{
  "arch": "preact_resnet",
  "image_size": 32,
  "method": "simmim",
  "mask_ratio": 0.6,
  "momentum": 0.9,
  "adamw_lr_other_params": 0.0018,
  "grad_clip": 1.0,
  "batch_size": 128,
  "final_lr_fraction": 0.01,
  "adamw_weight_decay_other_params": 0
}
Rows from block 7, named by matrix and row number. Rows with one number belong to one channel. Each number is 128 + 24 x the weight over its row's rms, rounded and kept within 0 to 255. All counts start at 0. Numbers have three digits each. After the name is the row's rms in percent of the matrix's.
# convs0: first 3x3 conv, stride 2 (model.blocks.7.convs.0.weight, 144x80x3x3), inputs 48-55, a 3x3 kernel for each
# convs1: second 3x3 conv (model.blocks.7.convs.1.weight, 144x144x3x3, transposed), outputs 48-55, a 3x3 kernel for each
convs0.37 105:122136155107136103112106103160133115121134152114136128116149132089132155115145133134144126107162101169100137133087155165190172091154091129139152125127105136116181124112125101106113136082117168125123111139098151110097
convs1.37 104:152142140103157146140121188152119132133118110134120105132173134100169128120145103091124140180126130031102128142144136178111121148099115097141110117105120088127104116157127106134122115189185124122113099138124107116078
convs0.38 097:140121146121139095130125173125119131125111093134147163102124115119121118140103137127128096126137137118129157142121114144167078126146096116128125125113070102165141123096105165113145154143095096125081123088172160110108
convs1.38 094:152154155177159128132140159101127123151140167157163174114119158132147153121120170113121119122171163148141142107135162120137178123118150134130094095141137141130122117107130114098147100125131100083084163160131145139121
convs0.39 098:187178131168145172127170117124114120128150134097113154177143121101115101120145137130142143141156121144106115135123143153122110111102156146120108109209180069127167136108117091105089114151136122119141128123141125120090
convs1.39 090:135102112139120127103109109118116109129116107113132117115135130094138099112092155132134117126084102121109094106125112080121156103070111126127097124111113075101077111127107160161142109113127134118134160184149116137116
convs0.40 099:112154099101129170139169172129111121145137131127122113127101145136089109154087096141128127114093101098069094114130112101135117121124134125141117151094127101123151137124105113107104141107097111132148106133127078146082
convs1.40 121:118097109122151129107120099152159123113135076114131108120096125137075103178141084134130146111118100153089110134119136140114102147136141083118142134152125157130125115151130148103120125106114116124138152138135124100080
convs0.41 096:102169148095186138108156138113131139161138113109143073134138112099132139133150107146064131114124117155146113130135126124145136096142150087113137115141147160139112135112130106162102161126124135150158119137116130175154
convs1.41 093:142123140145121105106152119106140120098142126133095094106102097102082093153149121089140102122141109136180160153129105119117128120075097116125161083087163116084140137159115097146099150120140130129092131102111113130148
convs0.42 101:108127124146082118130061139122147150134137158124118123129108133094132146101126097108135182102142116126124141126136118146100112148111099140151136146151134131103126133107126116134104150113096153126101137152120131157155
convs1.42 115:122144140128084123152123128114101147136130119098147129123144141140169137129097139131119149133128148144116128112166145083163134122130129168129144097120084128118117150109136140135112149114168119128121129119079153114151
convs0.43 098:135171118150175107086108084136125111114134115119174125141117088145149094136143169088153155115157155186141123154130121149114104118133160121114125093106120117107134125105104138124083154128126105109140129106131118149159
convs1.43 110:133135075146094107151157119137133180125125115129115130134129112112161086124120161143113107154103091127144149127116121086128176123160185144142153184121129121130131117139115122125074118162114131126180098113113116113100
convs0.44 106:145120126101096153142129130102123133167100119179170158123115120125124112126089162126142132088151204106134163147102109128151123101180085096139089102113193137154106102114121182132134135154093124123097135153113108115145
convs1.44 102:128120123140128139126150152167131131149139125135129161118122143134119126135142116096120113158109127099125162107108093153089110114117161097107085149091086102114118110123151110109083145156121142158148125156141151118130
convs0.45 099:112109127126102119131126157096116127119138117126150143111134125148142160145153119135111139143138164110128145110105174175148131125145153112095132153140136096092128099105123112166157122167145127116115091103217123132097
convs1.45 098:110103124120108138123156164115154135135116108145120114098152142161129141111116152121108136096103107129145120112100110094114169095113155106114100141093118158118147095106127146127172145118172141161162117151140097149119
convs0.46 098:127132125107119093125105112143090106144126141142153140119139163111097149142148161129116118133117093125150155169123132109135083154164098126120142101097117121131155108108148151130146126115124114124108137129142160161101
convs1.46 098:128123119126107132143147071119153183153125126124157147138144120090117102115114187132138138128151124113153137140140131166133145119136148143183210098115115113152166121176111116147133146108144168156160148143126127115113
convs0.47 107:149124132089152124117043135137124129135124135123093126142122138120120119108112145116124177092101130117116144099152117148102132096112096106130109100161095072129096128137119139150127119146148150106133173143102191128134
convs1.47 106:134141137170106120128150146132125154130167185166141144137142117191189167137135136141112107123126158151140133122123160127116115133156098126123113090134124144138152134145117096113178125105124164139129177093138127091108
convs0.48 098:144133126118079112144140150146147122099096126143138101134156152135185112146125135127115121091149138125124151135135103146109176090140097080111117135133079131145113128110122158130142134133124101131136152152127161159174
convs1.48 099:138106155101127109140134136144136109130136102110125117112125118099114089112137100140151120089076095138170176116158123112130113097148092099133124126160129162159153123137105106149119142117117099128120101153114136127135
convs0.49 106:134088109074120138089093129096108175114111153127120144118115117111080087131098113128140111121108170141153165119145102093090106123135149109125102122137130113098088145105133156129114136113113122150104119130119142109108
convs1.49 088:137112143114149172124133140153118129109162156111129112123107107119105130119137123171204171126087143151148114137134115114142131115109088191137164115146134139155129163122165072168086173117119120151135091147141098119121
convs0.50 106:145152105126115114146140105180108110088090126102115153161142127160134133102109111134149108155147111125118156134157122148106135123127124138142163109142100155112173116155152166164083146109109135129103123140129146130113
convs1.50 108:115102132143134131117142108117102075129127127051099121149179129088136152124138136130150129111133144142121172148129098121094069137129106120147129165151087154122091123126132152192126144144085116168118113154099106096119
convs0.51 098:129108121137095111123121128134154139103155088089131156100115079117123116102117142109105120071097145130111085083130130098092119142109131128119138101100145094106147119107102126086145162133117100094163124134161119134142
convs1.51 096:151125153115133163127122157146127139167142138146124100139094144124117115107130117138116118143124169137137119128124132052126144083080104133136143129093079095122081135129125142123146201178128150128136117111133130120128
convs0.52 103:125116131112085156130161127132141157126093115143097088134133120108104105132112143125113117171139105126096146132142109156135110099130181143133098065150128118114115124129119137082099145154122144136145071133185090079105
convs1.52 107:140093122153153133132144154125145151168139119138150150110135144110145082112128134132134120190126191111133117146133146115127087128119130114108129094124122086126148082126094116088137126134119103116108108120095134156137
convs0.53 103:122088105112137157113098105130162117155129094113142156124118145131124173150125177134139160142123107121069156143092102133136084117123116138127113161102125126111119170103132101103111106135148157132108088122114144147110
convs1.53 102:134138124135124129154136141115110092149157113148149145140110111142078143108092150145101158138120153107120115147124119123160161150140143136160121118125125158131124119116105111155187151082113137150141117152146107115146
convs0.54 105:146179168095178147091103048145145139108136163152123089103110103131132140161102110154139130155138099122113094107136134115132167135118116160149153174141118137099139106122147137141123138122096125158157108075112123138118
convs1.54 115:104132147168134144134123118130121120129151133107110132121130138148130122143173136118115112109093085109108080150091117119088079150111098186165155161158101127119142152132146087122095107153143119153106124129136092093121
convs0.55 102:135148115109125157164134100106104128102119182159101180103119093076117111104140159107146129129181121140130140108120142114139166095146137105150148119110210103144151099129099156130160133177137097111119094134121144106106
convs1.55 080:165169161168103094128139136134136106122098137154130147119121109145124154122153146158132139084140147133129114121115136131097075147150129150151148135095095143140127166083135098212116141108123102156113096146117108124090
convs0.56 096:134140169156151137122121114120103112129135150089100114147133124113131143102098115091125133162128149141130156124155118085165162130077110083140146114125133077111103122160132176154166075139123121121168113174122112144144
convs1.56 105:138110138119132130131099119123105123101087121104121124114130096117130131147125124172123125116120097129101104184168163123154106110122108127102112110092091099121147115120136143145141108117144142151127111105121092074085
convs0.57 100:115132112119152108164132125098140114144127100132134137110140142129135115122155126122114139140160178131141148120112136116172144133167174121124112123151117138145126119149136122126130097143135115128139146142105116149128
convs1.57 111:126160169127092133128127122156117123151190186142147148132139128093201118117131113131155137137103135138119145138153138110163180096178107163155115101139113098136066097088136095138077148142119129105097107085145094122181
convs0.58 094:108095134138153123128163118118095136147069064108115114163102116132079116132141127147122138147148161103129134096142112110099103142119146128121118086081143117178151162131129116140122128134089136117190137109089145147141
convs1.58 104:141101092141149101149167123156150143140104071107137140122157156107131086141134092135118113089076098154157108128118117152128133094137101083102101153161116133094105138124123111104103138190115108145118121147076128110116
convs0.59 101:120114112123099098100104124119131116163156174126132151105095144113127184137145111132119131142133150131111124078147109116140101168140134138131108124165109130150133142086107137110094161154109115096128127152160165163162
convs1.59 108:138128123119091102139133132148131136151149150117111114123097146163134119107137095125138133105117097114125120130162142119130136137133185108121156091122120107163098147137135141150093154109156140115122137127134162110109
convs0.60 095:122124133132098134155181166121129104087108105077162132126160159107121141129158137114136137120097191152146138083150133132129145117143144137096144127117176130135146130155136114112161106157119125128135143114080116129101
convs1.60 084:132148109067092107080085098115091136137112101128116107110125136139147162090103134133132093185105100170154132144126158111101129084148081126122137114123142130176113117116153146111111094135081103122123117113181117138146
convs0.61 101:105128109150151138116125141139120109141078134137125111097128140112116121089082127146157158153124052146101117136126117094135127137140147119172130145090088138092143111180146112128142087136146065110138132094146111109126
convs1.61 087:143152152109112081122135123121131141142122117115089104117152134096114173140110075139121113115133125137094135125152149151108102166101108133159113142131161105082109156136111128111145120116104144126127113104116124116080
convs0.62 102:151145113128119147119076141137131145102135145130140136121155127133150095115103148110170107107138100114169130126154158144101128134079139074116143115149154148107145128120127115125136078129099124142122163141145190124200
convs1.62 103:119121115138141158136152159123122117138149122193170136136148149149161092126124145163114141101124107101125109121109106082133230133159173128105105141157101137118112104144119163115164142159098090106123148161122108109091
convs0.63 106:080096087128140150114105131137130153144168141153149138113109131112121122121127099140141119156141174125175132109108111108145090146122117132157155129123162103113108124122120160139140117127125135119135109138139133130135
convs1.63 109:115135127128124149151137168136145129152178169122173165128105119114133141138095116134149139166127159117121139117104094155144120137126109107141144085120107125056123129117122124114153095120119160151163171185166130137132
convs0.64 104:159121104106078116140112111107127116127159141111120134155115118115084069161133120097117132069127117126132130103121128137150071129093166114152108119108123133118155115132121107096113119125119136121134115105152132120121
convs1.64 108:114100126080108160162165160156139123144155147115133084123115138109102145140110131129136125167100139129130174102091123177149146141110150156133128109141134101115114142128116135121126143111114129125128112111137111159150
convs0.65 100:091133143128152158124139116092104125097095114137129113107129127135110107111135108169106088148128116145119117104120134119134144122164144113118146111109148124106140141145122173121132121148118184141166166132130108127114
convs1.65 092:116153138087106111106122116149143134116117138134142159148132141111130092121173071131151153097096103179087112134139139131100112092135073126115118111130096128123129118134127117153140144112125134115127106135151156157159
convs0.66 096:141136091109075145183149146106131147087102120117113102129160122103118096140127107105135118133092140089112117135132122117113149095109151117119093108159109106133148109122133126115091161127134132142166155113145142173123
convs1.66 116:113124106082116119088129147139113130158137083150146144117139117168097176140157113135126119188155112114146122115150117151134125113127122174147134169081137095102140111095090133133116147164124115136127106090139156153131
convs0.67 096:169134138133128160160113123121124140141113083179104124117163149141139136115116128138130141157102097141155126123139112130118074142136098139135128093096140168176174131170144114135104099159148120145103099110155126160146
convs1.67 118:136097105098112153113117148133150163124142167149141129121174136101106165140142095111121144126069081111158150122128134152079121120109107141108099095136124127131143116094128094093178118160150131134117100109100114132107
convs0.68 100:144118142097086104121126130139154115148109136117107147115147102105132152134151153136092168152160120142123096126131076126185179098124118144146112139154091144113114107111115105135183143131171141147164106117090120123146
convs1.68 086:124162123143128148096144152134157151125153195126147138136133141110146078105101140168110168121205176164136195097133110149109091147095126129120112114143128118086144101108113120083114099119134120129141173152093131099135
convs0.69 098:095099126118147137085098164108114087146097110120129105096166133138121139147103140177094083101125125152152089129113132137132116128155162108103133126079108137134123133176099183139103194100110142117161134083120230141118
convs1.69 085:153146110105141084123127077104123140158109141147104127144141108100153125080127097127110132123116119116097159107155154145119121138149028131183132136126110091114160108132150103121131098129088119109107120129114130163105
convs0.70 100:145135139123096090107094136131144131105153205100120148086151121139140121152147129143132124119142128190160147110145161114104138129116098172160165109123131118102118167129151162143154172111122125113102132134152102128139
convs1.70 094:136133100146132165107091127123141149113133137099104090151128119121129157134156140146130122152094170138145179142141098109124167123087104171143175163111140119122122111119115151139168147118140139103137106097117126113132
convs0.71 095:114146134124182137135151147087138166090119153153120107148125116099106136156152146118121116133158125103105074206148130077100116156169126126119159091144076115112127099132123121177132154124101095128140141123138157126126
convs1.71 082:138118114127101081130097097125116087141126173110114079152133116125121122134154130146125127107149140142144113139134154161130095114130133104140131106124132091111142149113134109160105141119125096122113144189162143128111
convs0.72 097:118142161095133101072163087154153204124128116123123160077119123078128083163141120140078151151108163140101085088087122131142151153129128092085077150134129105131090092165159125143129163157188151142146117141107109151129
convs1.72 079:150142138113123124140093079092133140137123120150121102115130110101105095130110121151137106125100111149151155134126134124089157114168128129113087116090126101092151105144098144183122152096132141148122114139149156176157
convs0.73 100:135079087110117122137089145104112110127101117114104140110105150125124135150092119146106138188151103096125172128112106127124107123152139141135086099097136118095123174150121172163123123124167123119080167142138229116097
convs1.73 111:146152121088111105108117135154106137133157174106129102161143129134148138131093154100116119107108137124103108120141145079131167110141130117094111102147087155130115098122150099105153128082183146119113120144149116126120
convs0.74 102:150101155108113087103155163089104120174153115158145160132120099124111101109125130110101132137162149112111099108196126140176158111127124091118145138148145151133115173128086150118149112135173165126119097139146104081129
convs1.74 081:151180147167161120121101141090092112132123148106094107098152111137105141141115150111125127156119137148143125132107145143111168112081140155117130126118152118118110130102113117135144115113164145118133119104107141139120
convs0.75 101:126088145171150162099151124149123117143141189140112118122110091124127136111151121146129167127105094155144152119109118147124132149151152059148088118048087137126146122128122137129115152139147144123113169108105088133121
convs1.75 098:139115145123112120132138156110129116103130098148154145116111130146107094144151116128126150099120124130101155106123117132133110138058090127125140157097134156130118116095107131184131147121128112099126096087079154132088
convs0.76 104:156135095136136102133143108122119116128122105150129136136143133153144108119104148097083075115095166117132138144166120169125136134143141093097108186127162105118100112099124111134166124124093112103137100122159098108141
convs1.76 099:109135141121137112140144140183160128127124113123075130136129136120088096093103091125100089125095091102090066151170146126158112120114095130132117088124105082090096122118113078115152150088132139130147131135132132124120
convs0.77 102:148124130141135128149118117167155119122122149142109173131112158099151122136122193118138098135138094094145132131167071154122181133163114097127051143129182104124131129119124122071159147180127102102136107138074130104114
convs1.77 082:138144138138099096140126128150147139140123114131141121122109114121154126150113104110101110084086103113138089131102093122122077137161131121125134166116067113131106112097145140085104121106147147181137192165163125115099
convs0.78 104:127123154171137169143147131113118164112132223117123181140172145094137185128148119135144140161146154130117100147111168131105199124120141089147082167092139144105168104112140128124140096107126164101087108130101126133134
convs1.78 101:119144131174140123153119141124120107122136140112136136140128139148155135156120113133148141117142122093103109142116114123127092103081100131151147107121098078087102119137137114161140121135145142140119109072072124129144
convs0.79 103:119152137125101064135153078081119120099104123127117127146122118160173126131142150146100139151119145126168153106114122133152122108103099098165113090146108088123047132123118154137122139128127182153154171092157145164157
convs1.79 114:145114118171126152113089097144135131078113129093111117146108130148127137126129126122093129075074083129067113128125114162129165150113165117107119166136137116106141145124151144112110150117103106141150145173106109097105
convs0.80 096:115141116128139137106087132148150160110151141092089113142144152135144086144133136136122129128108141145099070152114117101137104110108221130114115148120145114111104122134129119125135150157085142113159136113143118118140
convs1.80 116:116107120171099148147125144112103126102135081128140122134154138162153093136126151112083120150069062129120148112107157114145125092121131121118108108183072104107145121125128132119141108138131116122128125098135096133083
convs0.81 100:122172163128165124146156123122097142089121106119101077147134137151121085124165190143144111095080144123137085124139149106128167140167149087106141099107101084089166121153096154136078164141121166165092138142114097121108
convs1.81 085:129149157123094144157128136121127127103108076110149142113116125105176115142135117104112143117122168120123090135126138080135145095121114153133149090092137087175108138109110117162084149146144136111131089112126170176137
convs0.82 100:092086118095095137114154147109108146087122131115147170159115108147115100111143147141139125122147108181131177107158140063150105081175135181165169131113193086130118176150157141109105162064174122095083171099076108120103
convs1.82 103:139139104138108140112090150127136136113115123125129101135155121162149131047087109114107118132124087128129146133153148108125118126138139134116121141133161147150094115144190116143119082103089123139148132139181165132107
convs0.83 101:097122141130134103139136111082108156180151133153150073137129134144141209116126127138162156128204104150130149117111161155150186130118129146101177209227174101110083187133121143145149126135139134135115113089106108101132
convs1.83 112:100138115163117109140115095119128124087091101136139124118116096146190148149123115100129118125094111139116133147101110123058086159095116154141135103139133117115136138112129094141139098133163098103116137106121095137116
convs0.84 101:138112080129115120091061129101123121124133115128131173113105118140150135181162116113124139106149096132152170122137134174163156128160101123130127093127174147168092141100139120153126139126145155139138119104130117127096
convs1.84 102:116118122116096089119103088144143117091104138125125114129121097180161067145121118118143101165148105087114122148142130096197201129108144196153186133117148131137157121144108107167106130135125114145121093129107135126116
convs0.85 098:121150101109117122155129146102095115131187108147125138121124096169127115129109106134123103115141142136157128120116135139160130128137076081113097159157148111148114092102132136156168127128150118124127125118113148108095
convs1.85 094:117129153115131133141149201098106115105095134138129152139107137108101121117116130088082083118136182086104143091121130126130150132139196126126126129102114107100128105115107142132114124103138111130149117129138158166199
convs0.86 101:156131155151154174110148171161118119163146147094112146117103146126104135097077148127123118117149092130112110132138121115141152070160132117113152102142149153131138129108132125110091093121130114118102132125095121142100
convs1.86 102:123085130107093129105128148117098074131110103123112119129128115068139124116131112129106146136099108118083100131076109120115162134098141161154143132106115145157166127182118128206122118136130093141161108140123074110112
convs0.87 097:133141130096153075135114161120142141141105120099144145155143123148123121125132142093129148110132116137155132152145115119108146100123108130114091093126145165115135145130110149144104111112109118134087107120145061095121
convs1.87 105:153128171092088106123145106108092094121113114121100116097134153161192148123127117122106099106079070105087086133144129125115144172104179161147107126146114126153094126121139110159109125106142121117087114187118137123096
convs0.88 102:121131119103098108141135163173140088139126127136112148105126172130132151125131093141147126140139135166099130125129161125123121090107097088101131153177124129126071116121164103161136141122114132139084082118143126114117
convs1.88 079:152151155117130103103115105115129145143148144145119094092122116128171119117112108124104132114089100102112130169148150103087087130136117125137095160126130107141135124109122110132132121125127123143112081147117138104092
convs0.89 099:157146148077091090127130121118120118122109101149130118115142103117136070152133157123131129150139116135090156203138129120137122089105130116139109132140094129151148139114125134119117150128147114127138112151123134127137
convs1.89 108:116090117135128171158137143113123149115133177105105147122130140134101129130132117141143139134138102113138149134142115150144116143093121167122119108089170116104127101112085105109126151170120129161132082110105111141133
convs0.90 100:128132113143114104153174093105113124092127116092105127089139136150120181095147149123091102128118116148104133124112113117109139140123100112119100086145128097108091131112107097123158120115137151128125144163114134147131
convs1.90 079:113132155115142136125169141151162147130170129118127148137112139167114117145143151110114100144168119140135137108111079121093152120120088132165121137157113092073113118152144183163183141131104117131145105078157148151173
convs0.91 102:137119153115135142094131127124096138135098120149112133127135141132109089103133140186110104092115111138194101157137120197139112121105109144120119139119105089127126113133112084161082122115164156127152115147122097153132
convs1.91 096:136136151157154143127158141111143117123157142136158199116116131157107151143117121116102123202123146119080106132148129107160164142139139109128126099122130104125106115114144123100206120104153124113129157152147168149134
convs0.92 098:139117112101052129115127095169152125181138121113137138123116096129151156148116128105124114139127128097116112111101133126129092156152120137080125121093104141108130120107158103118133108106097146118112124135162130110098
convs1.92 085:129161162140193135159153117141124141134116134137088154171145131205078096147140080136107107086103092117169118159153158183128132168148116138189126108142105115135130159134138134112142123104131119100079149137109124151147
convs0.93 099:096147116179113125128072103115096141122122121129151152123132090184130139193159193153152102130124164120090127134137120185162167106136146108117129080091120133098123116130096135099117138155150098137113130126107110118129
convs1.93 083:113137161106093106128138132149130111119101117132121134146111171108088157120118117146136130125162129110119126123121133106202165110182112138121141117109125121133111124129130145141121137113098149173155132140165096142149
convs0.94 105:146095080130197101138111115170144137130149171135106117113099106127114130135129098137119140161152093120099128097093089153155119139118068089132142161170148111127093121122121157121145098120111129143125103113136129124116
convs1.94 099:120102150124107141146133124127169151096110170113101136147097127163155112116158196123115126079106164114098077123117121112105141125161142120095111084069108125086078137123128159133107152128120113132139161154122093100099
convs0.95 105:149118119131082083162122129119106123115152152169106144113138156116149141096143131120099135140114157138094085143124135171112139087092075156082106150127115147138126133116119149117119109102113138106112116126108145118121
convs1.95 110:117143141103091132113099112142132119146148096131162147164136158109072158123107152131109154073095083086125117173160144126123125096133129150133151121128146161132134116129096161135113130099193080131120153135105106105126
convs0.96 099:114099114146146116188126139131109091104118092130121120104136147162157115162080110117106123134116154093070182166141138146120121145136098118133116114192133085167118096116118077128101177120116112131137120158129149119115
convs1.96 102:151111137149121101110130161112118093118103150110134132115109124138185104126149143136132098110142120104130131134108126073121158108147104131148075110131094125162168129123116126165172130073124079126116126162128158102103
convs0.97 098:104078085113120162104187170136125105170129182115129123123105133116136075121136126121092144090171148123117139181121083152150124117114142150126064152144165068073097132087119163143120132117152132135123173125109123137160
convs1.97 091:125138135167145109124129124121143142107146152152134139142124152197102155126115106128113082095138128131145207141137136118083148115131120128141097112075099047118124146142148133135123115106092149104125159154205153133122
convs0.98 099:120108143160134125127128090097140128121080124127112135100090125134128123133147116121100162121120169172084068145127152143117172084143128124100151089119148130093102134137104093139172139145139124147146120172120117168179
convs1.98 095:140161153116183133148175146132138147168186160135152153125120105147198159114137132109127153172167147101128128106148170206083134129126120115086111132095091074084127154143136151117112081158112132155102116107100089102106
convs0.99 101:139101084163141151128140115142129140147105087117121132093103114110108143129136139136125145145116102124134114127146120137140133090090152114107147115109081146107114120127126131121110106146136074098107119130142181113126
convs1.99 103:134164150182177138169178174136137121159139122167176151153117089134111141098130190135142138173180151133164125115133148145135200105098096134139122133107108143109107142120114132132232143106148132119109113133126127139113
convs0.100 095:114135107142154091121139087119128136124137128110114145114103146137119127131110138122136150146121119103120155161158124096134186137123158116131110116115120131138169161124116143122124111102143097140096128106077134132148
convs1.100 094:119151146072135144096110120091078087112122155160112106131144145157180112159145124133154114078088095182195177147101112128091134110149150140145156189164163158175152110116121137110117147135125130124094142111163104182137
convs0.101 099:166085141120113083119143124149101126131120100155127096113117104124119144109094103139104115130126168141130148129117084145112101135117087110137150109118085132134130147109149114111140086130116104117078148122157120156120
convs1.101 116:125105105144086164150178188134127135139148130138132104153153142110117154122144115150124100084048075159195162085121138111147104109170104136115132115156100143144144124107142143187122167146145136142153064090104139134146
convs0.102 108:115123097113157119129140093142133133158141152101127125168160163100122159116091132163148119145129118092119121147156157138073083148112080113095067168137160097099156128129112097119103148132098120145126066101118115100090
convs1.102 113:109122127151155140129147103158155135139108135099135148126145117117105125163124103129130125084128108166118125142131157151128131112081094120152103117139140127110127113127114130174108139111172143134137112089087136129112
convs0.103 096:112139172118124149124123155089135127100129124156103097146097125170111163151129169122113103099127122095116138134156106173126158130141129117131107122206163226161207119097111108137132132158130152112124169149132104117121
convs1.103 090:146130152079082095153142140136117073120126088108123095123139142168083127135102099113127103095133122136166125104136107140098106121118108149142168140168179144124114119126147118182213130127107108119121127091115099157138
convs0.104 098:112108125139138163081112093143135105137136130139125127087133090103118117106083103145114117111096101137184130085116095123150102124156139158186150093121109145138134080103109135121122122105069129115137124136110162134125
convs1.104 097:118108138103091118111127131144126143112125110148116141158115145111169152121131142142120102117092097144144143097128141092083144092122126113146178169159157111124138121158107135152118137136164100100119131171149152136124
convs0.105 099:127145137105155154163071121146116143121109136137101102154151113080120113192095086099150118137143153114115111092136121165126181133137158102143105127099143102109120143125135097138140182114110184148132164095106133119087
convs1.105 083:149132157141103139140133151136125120136132148130152132130093139214115119127084146118115160154136140090107099138137078155160110127121141170148160115117176122120118149135128110142122127131139133127125129084174156165159
convs0.106 094:083097124158109093115099110137107103156134163114104143141116109102140136158148147131139133129109152093118128135132121070110093168100119148131093143116132142148112127147117124143141105134117091136119145150116142127088
convs1.106 109:147126131170101076100104111166156172120154113170149110124137117150154149121125160130132129082074070136118119161141123098128152117109156114114077137138136157115133128133116119118083184130144154192153115128121114120116
convs0.107 104:137137128116140117168141110127141139114117122142149104105112146111103115109116149106098145109115110096125145115134147168138136141144145138134091152139161134106132110100143101146085164117097143118148136122138137134120
convs1.107 098:133124132145102072125116138124149131133135105129122138119115107156145111139128127101101107094161182114123103153139149143083112153124140104090112143144106144131118148105134107109101123129155134120091139103114135114141
convs0.108 098:133128145129138154142117115138124121108102144121115154146111083128116080125136080139134157136139137109109117110149080100131119117149158104087142153105128094104095186105142125123104095135146185169160192114099117105115
convs1.108 088:124141130138117116100105096196137140140124123116128100123103125175144145102124128127155090094109087137109159137156139115160103121158096100107094108139121087087117133112119129153096110141089152150136077129155145130116
convs0.109 096:082117117092127117114177124108156130113134133135128135096107134105155136151120144116117160105157122136148112107115113139150144150152160139108132126116234092143188145097110127122158084128159115111153140096081094111100
convs1.109 098:122147160116097112139115120113096123108089076100100123116114101141147091141098110174148119144140080138122154118104152148106146150184140144152141160198131132128103099139126127146071132159150126126085139174130166170154
convs0.110 094:084121156101148099141152127108125143120139133110097119135126105161117101127108111143141137130161156128163121098097114107107141135142137134128141118118133087073150154146152146110102126123142110133139142129138157122109
convs1.110 102:123129152088132146127079119114112123127120135128131091092137119103182094120149098149164126080120113136123160136133139117111106109106074102121144175146082129133101111119113165163151145124113110144114109145124108122099
convs0.111 097:122094121158171123131119118138122106137104116097125109137155142146174150130148144124117114189146118133124110109158121114163144070095141089105114130084162097114118136116128150178158166146139085120113132145146158137133
convs1.111 099:157155166109093093142088117102101114062078123105097086116108121110115131106089120143128099123105125125112139119158148100139106142129099129117140090085124103094106140135118143159168105076133116126120100107134110148147
convs0.112 096:145187142152118089115105117109139143095135146087172176122142106132096125149116091124136112119102140126109151151099116122148135105124144119090125189147119152221176118134113171126140106110115135149136139092148174099166
convs1.112 105:156119171152114152126112122143134155073107095112142118171126113095126154148150100123103137146134116136131114139109173114145146127136152138139160152153117093097122097100107154168099161152133087072111115152087077112129
convs0.113 104:120133130096102097145160153119133141107116143083124152106117111118130102141129093098124113106070098111106141116102103082095129061134133122115132140077100117146130092128109172137114130115126133112116126127131143125135
convs1.113 132:128109098115096089115124151145122111138167098134136092147135145142082158143108125123143146153051061153144131140151131095163105120101149148096119076116116135178139113105111120087130174130142118106145107094096124153154
convs0.114 105:137136128168132131128113120077118124193142105135135204119109103150118162126146145139109118158204160128145130105128152116154113133161152138147103075159131143170098109124096118123131126156161186136136123150099126101111
convs1.114 118:137107118174115115135102102094112134127126171110120102122152135153149128134136132112121119184124132116060090139133111149139105130129140174164143113114117121122091106100125106145152157139123104122133114106104134168143
convs0.115 098:108125126124126099132149150158115146156095148135136117111121122095114152101129112172133113144105127107137068119131137098148189168134088138136152118108160127075137128137118100145124162129088120116100128096099107138128
convs1.115 083:118125102170094095122139171114109077107115103134088135145134089098117131163176127118139113106110107143120155125116121096123168113087105136142092121101143116130146123127107098181114143130125144120127110102128137160169
convs0.116 099:101162097078087080151217168153109096128142106117176182144124106137125132156157128112121117118123134143149131125155107128142112086122160106100128121089138085120152115125133128162107104162154099106124160124113146147177
convs1.116 097:131122145106086110139111119110115146121149097125126152123125116063132091134148129113132108154088115157150127137136117115112176117121136145159139135171183115145164135126120123163088120120098132101115109138121154153153
convs0.117 095:126104118147155132108121121096127144099109087111127100176175124136122168132146110145112170114161085114129108155142145118131108085159132142120110146140090138096139119117144201146139130132144114105128216123196177101138
convs1.117 090:165134137127109101114103118139124126115118108148123096173129123117163079105068120135129145144117121147125139106138129093124106098109147109101120121144108122137129126117135125136142113142121159102138106148120146137115
convs0.118 099:124118099119166191147143149106122106126139114131127091160132148113105154110143129123122121120128117128106141112122140082091082123125058112117073096113098122106141123111117103125124142105120095148156162158149117139156
convs1.118 114:143130100169136158148131132126124164134118121153147128135161141123084128153127096098114114150111081106124122129129147143108115102155113120145133108134096125127142138116153140122113125119140100117112119103130143100115
convs0.119 099:125174126106123166095149131127096142119126150103134094108107127055087102108106144142143138118105099141125152118124144121111086123116083131104093113112080159117104103092132098114140131131104130105081106099099133089090
convs1.119 101:120138135149115160155117149151117116166140149173183153126132131138094151174156133135148140101060093109125130130106149136162142145123146154143161111131140154112147132113131124140153133163169088064108105119136137149155
convs0.120 102:148127170153127144112115154114128150103142158101116129141109096176118112142082127115121131119122158162163112140109154126116160102103087156077114115076093119116149114097101190144107192119120146152115153110140181147089
convs1.120 099:109140113125177160160197119134106115142141123138141152120126089104119087138115169125120108128162130148126151107121102116159134105160086117091126170073098143125162116117107151172137111129110116149136109117121159124126
convs0.121 097:132105104134119089165086055090116089102112105187097111085138098107140139121129159150176129101119078136133101114097124103114115103156104113099122122136174121095113149103123147133122181151127174137123158120111178104131
convs1.121 079:149167146135128101144125133111136135104106110106133165145132137163121082119135115119145123179140097179204180121110102135131122131135134143157143127112110162113128123137139110116132134132151168161151129194123163193168
convs0.122 100:128129134159159122100114119092153141128145125081118112095091098147107095107106136138102100099106136118116092080108118106160090083135184107083099093123149119102144148105133137119076138105130147116119121132216175133144
convs1.122 109:130134126114144128134174187129114148123087107132105126134155098135179116144149159132125089103076089146140124157125162147136225059086106104101100109147141114101122116105094118148163149155162139158112118129105135159110
convs0.123 106:145109143131104133158092138159142149199160135150136126092075127118118185094145134155160149122096096098144147113128115140148156145141117115112099153129111080129158140129082111114102091135126124142131142123144149105154
convs1.123 092:122156131146121094123124128152101085126113131140134104108121094136134122124111141117160144100130132119135140145100137128148083134087060111112129122128140113074079134097119120177122152112154158137139126099092121130100
convs0.124 097:110173123157124165125125089091136101097141122151118124108112098100153137106091154142127129141114154116149140116107146071092126118132125143183153088135120109121129119106112089119098115134142173136136181127148094128124
convs1.124 087:140167129135134167147130108134122115151142118128165140104147127184129127130123156141148147103153138087117089156129172128138142160090089135138157108101136108067135116129113114158092124097119130150146131116117143122115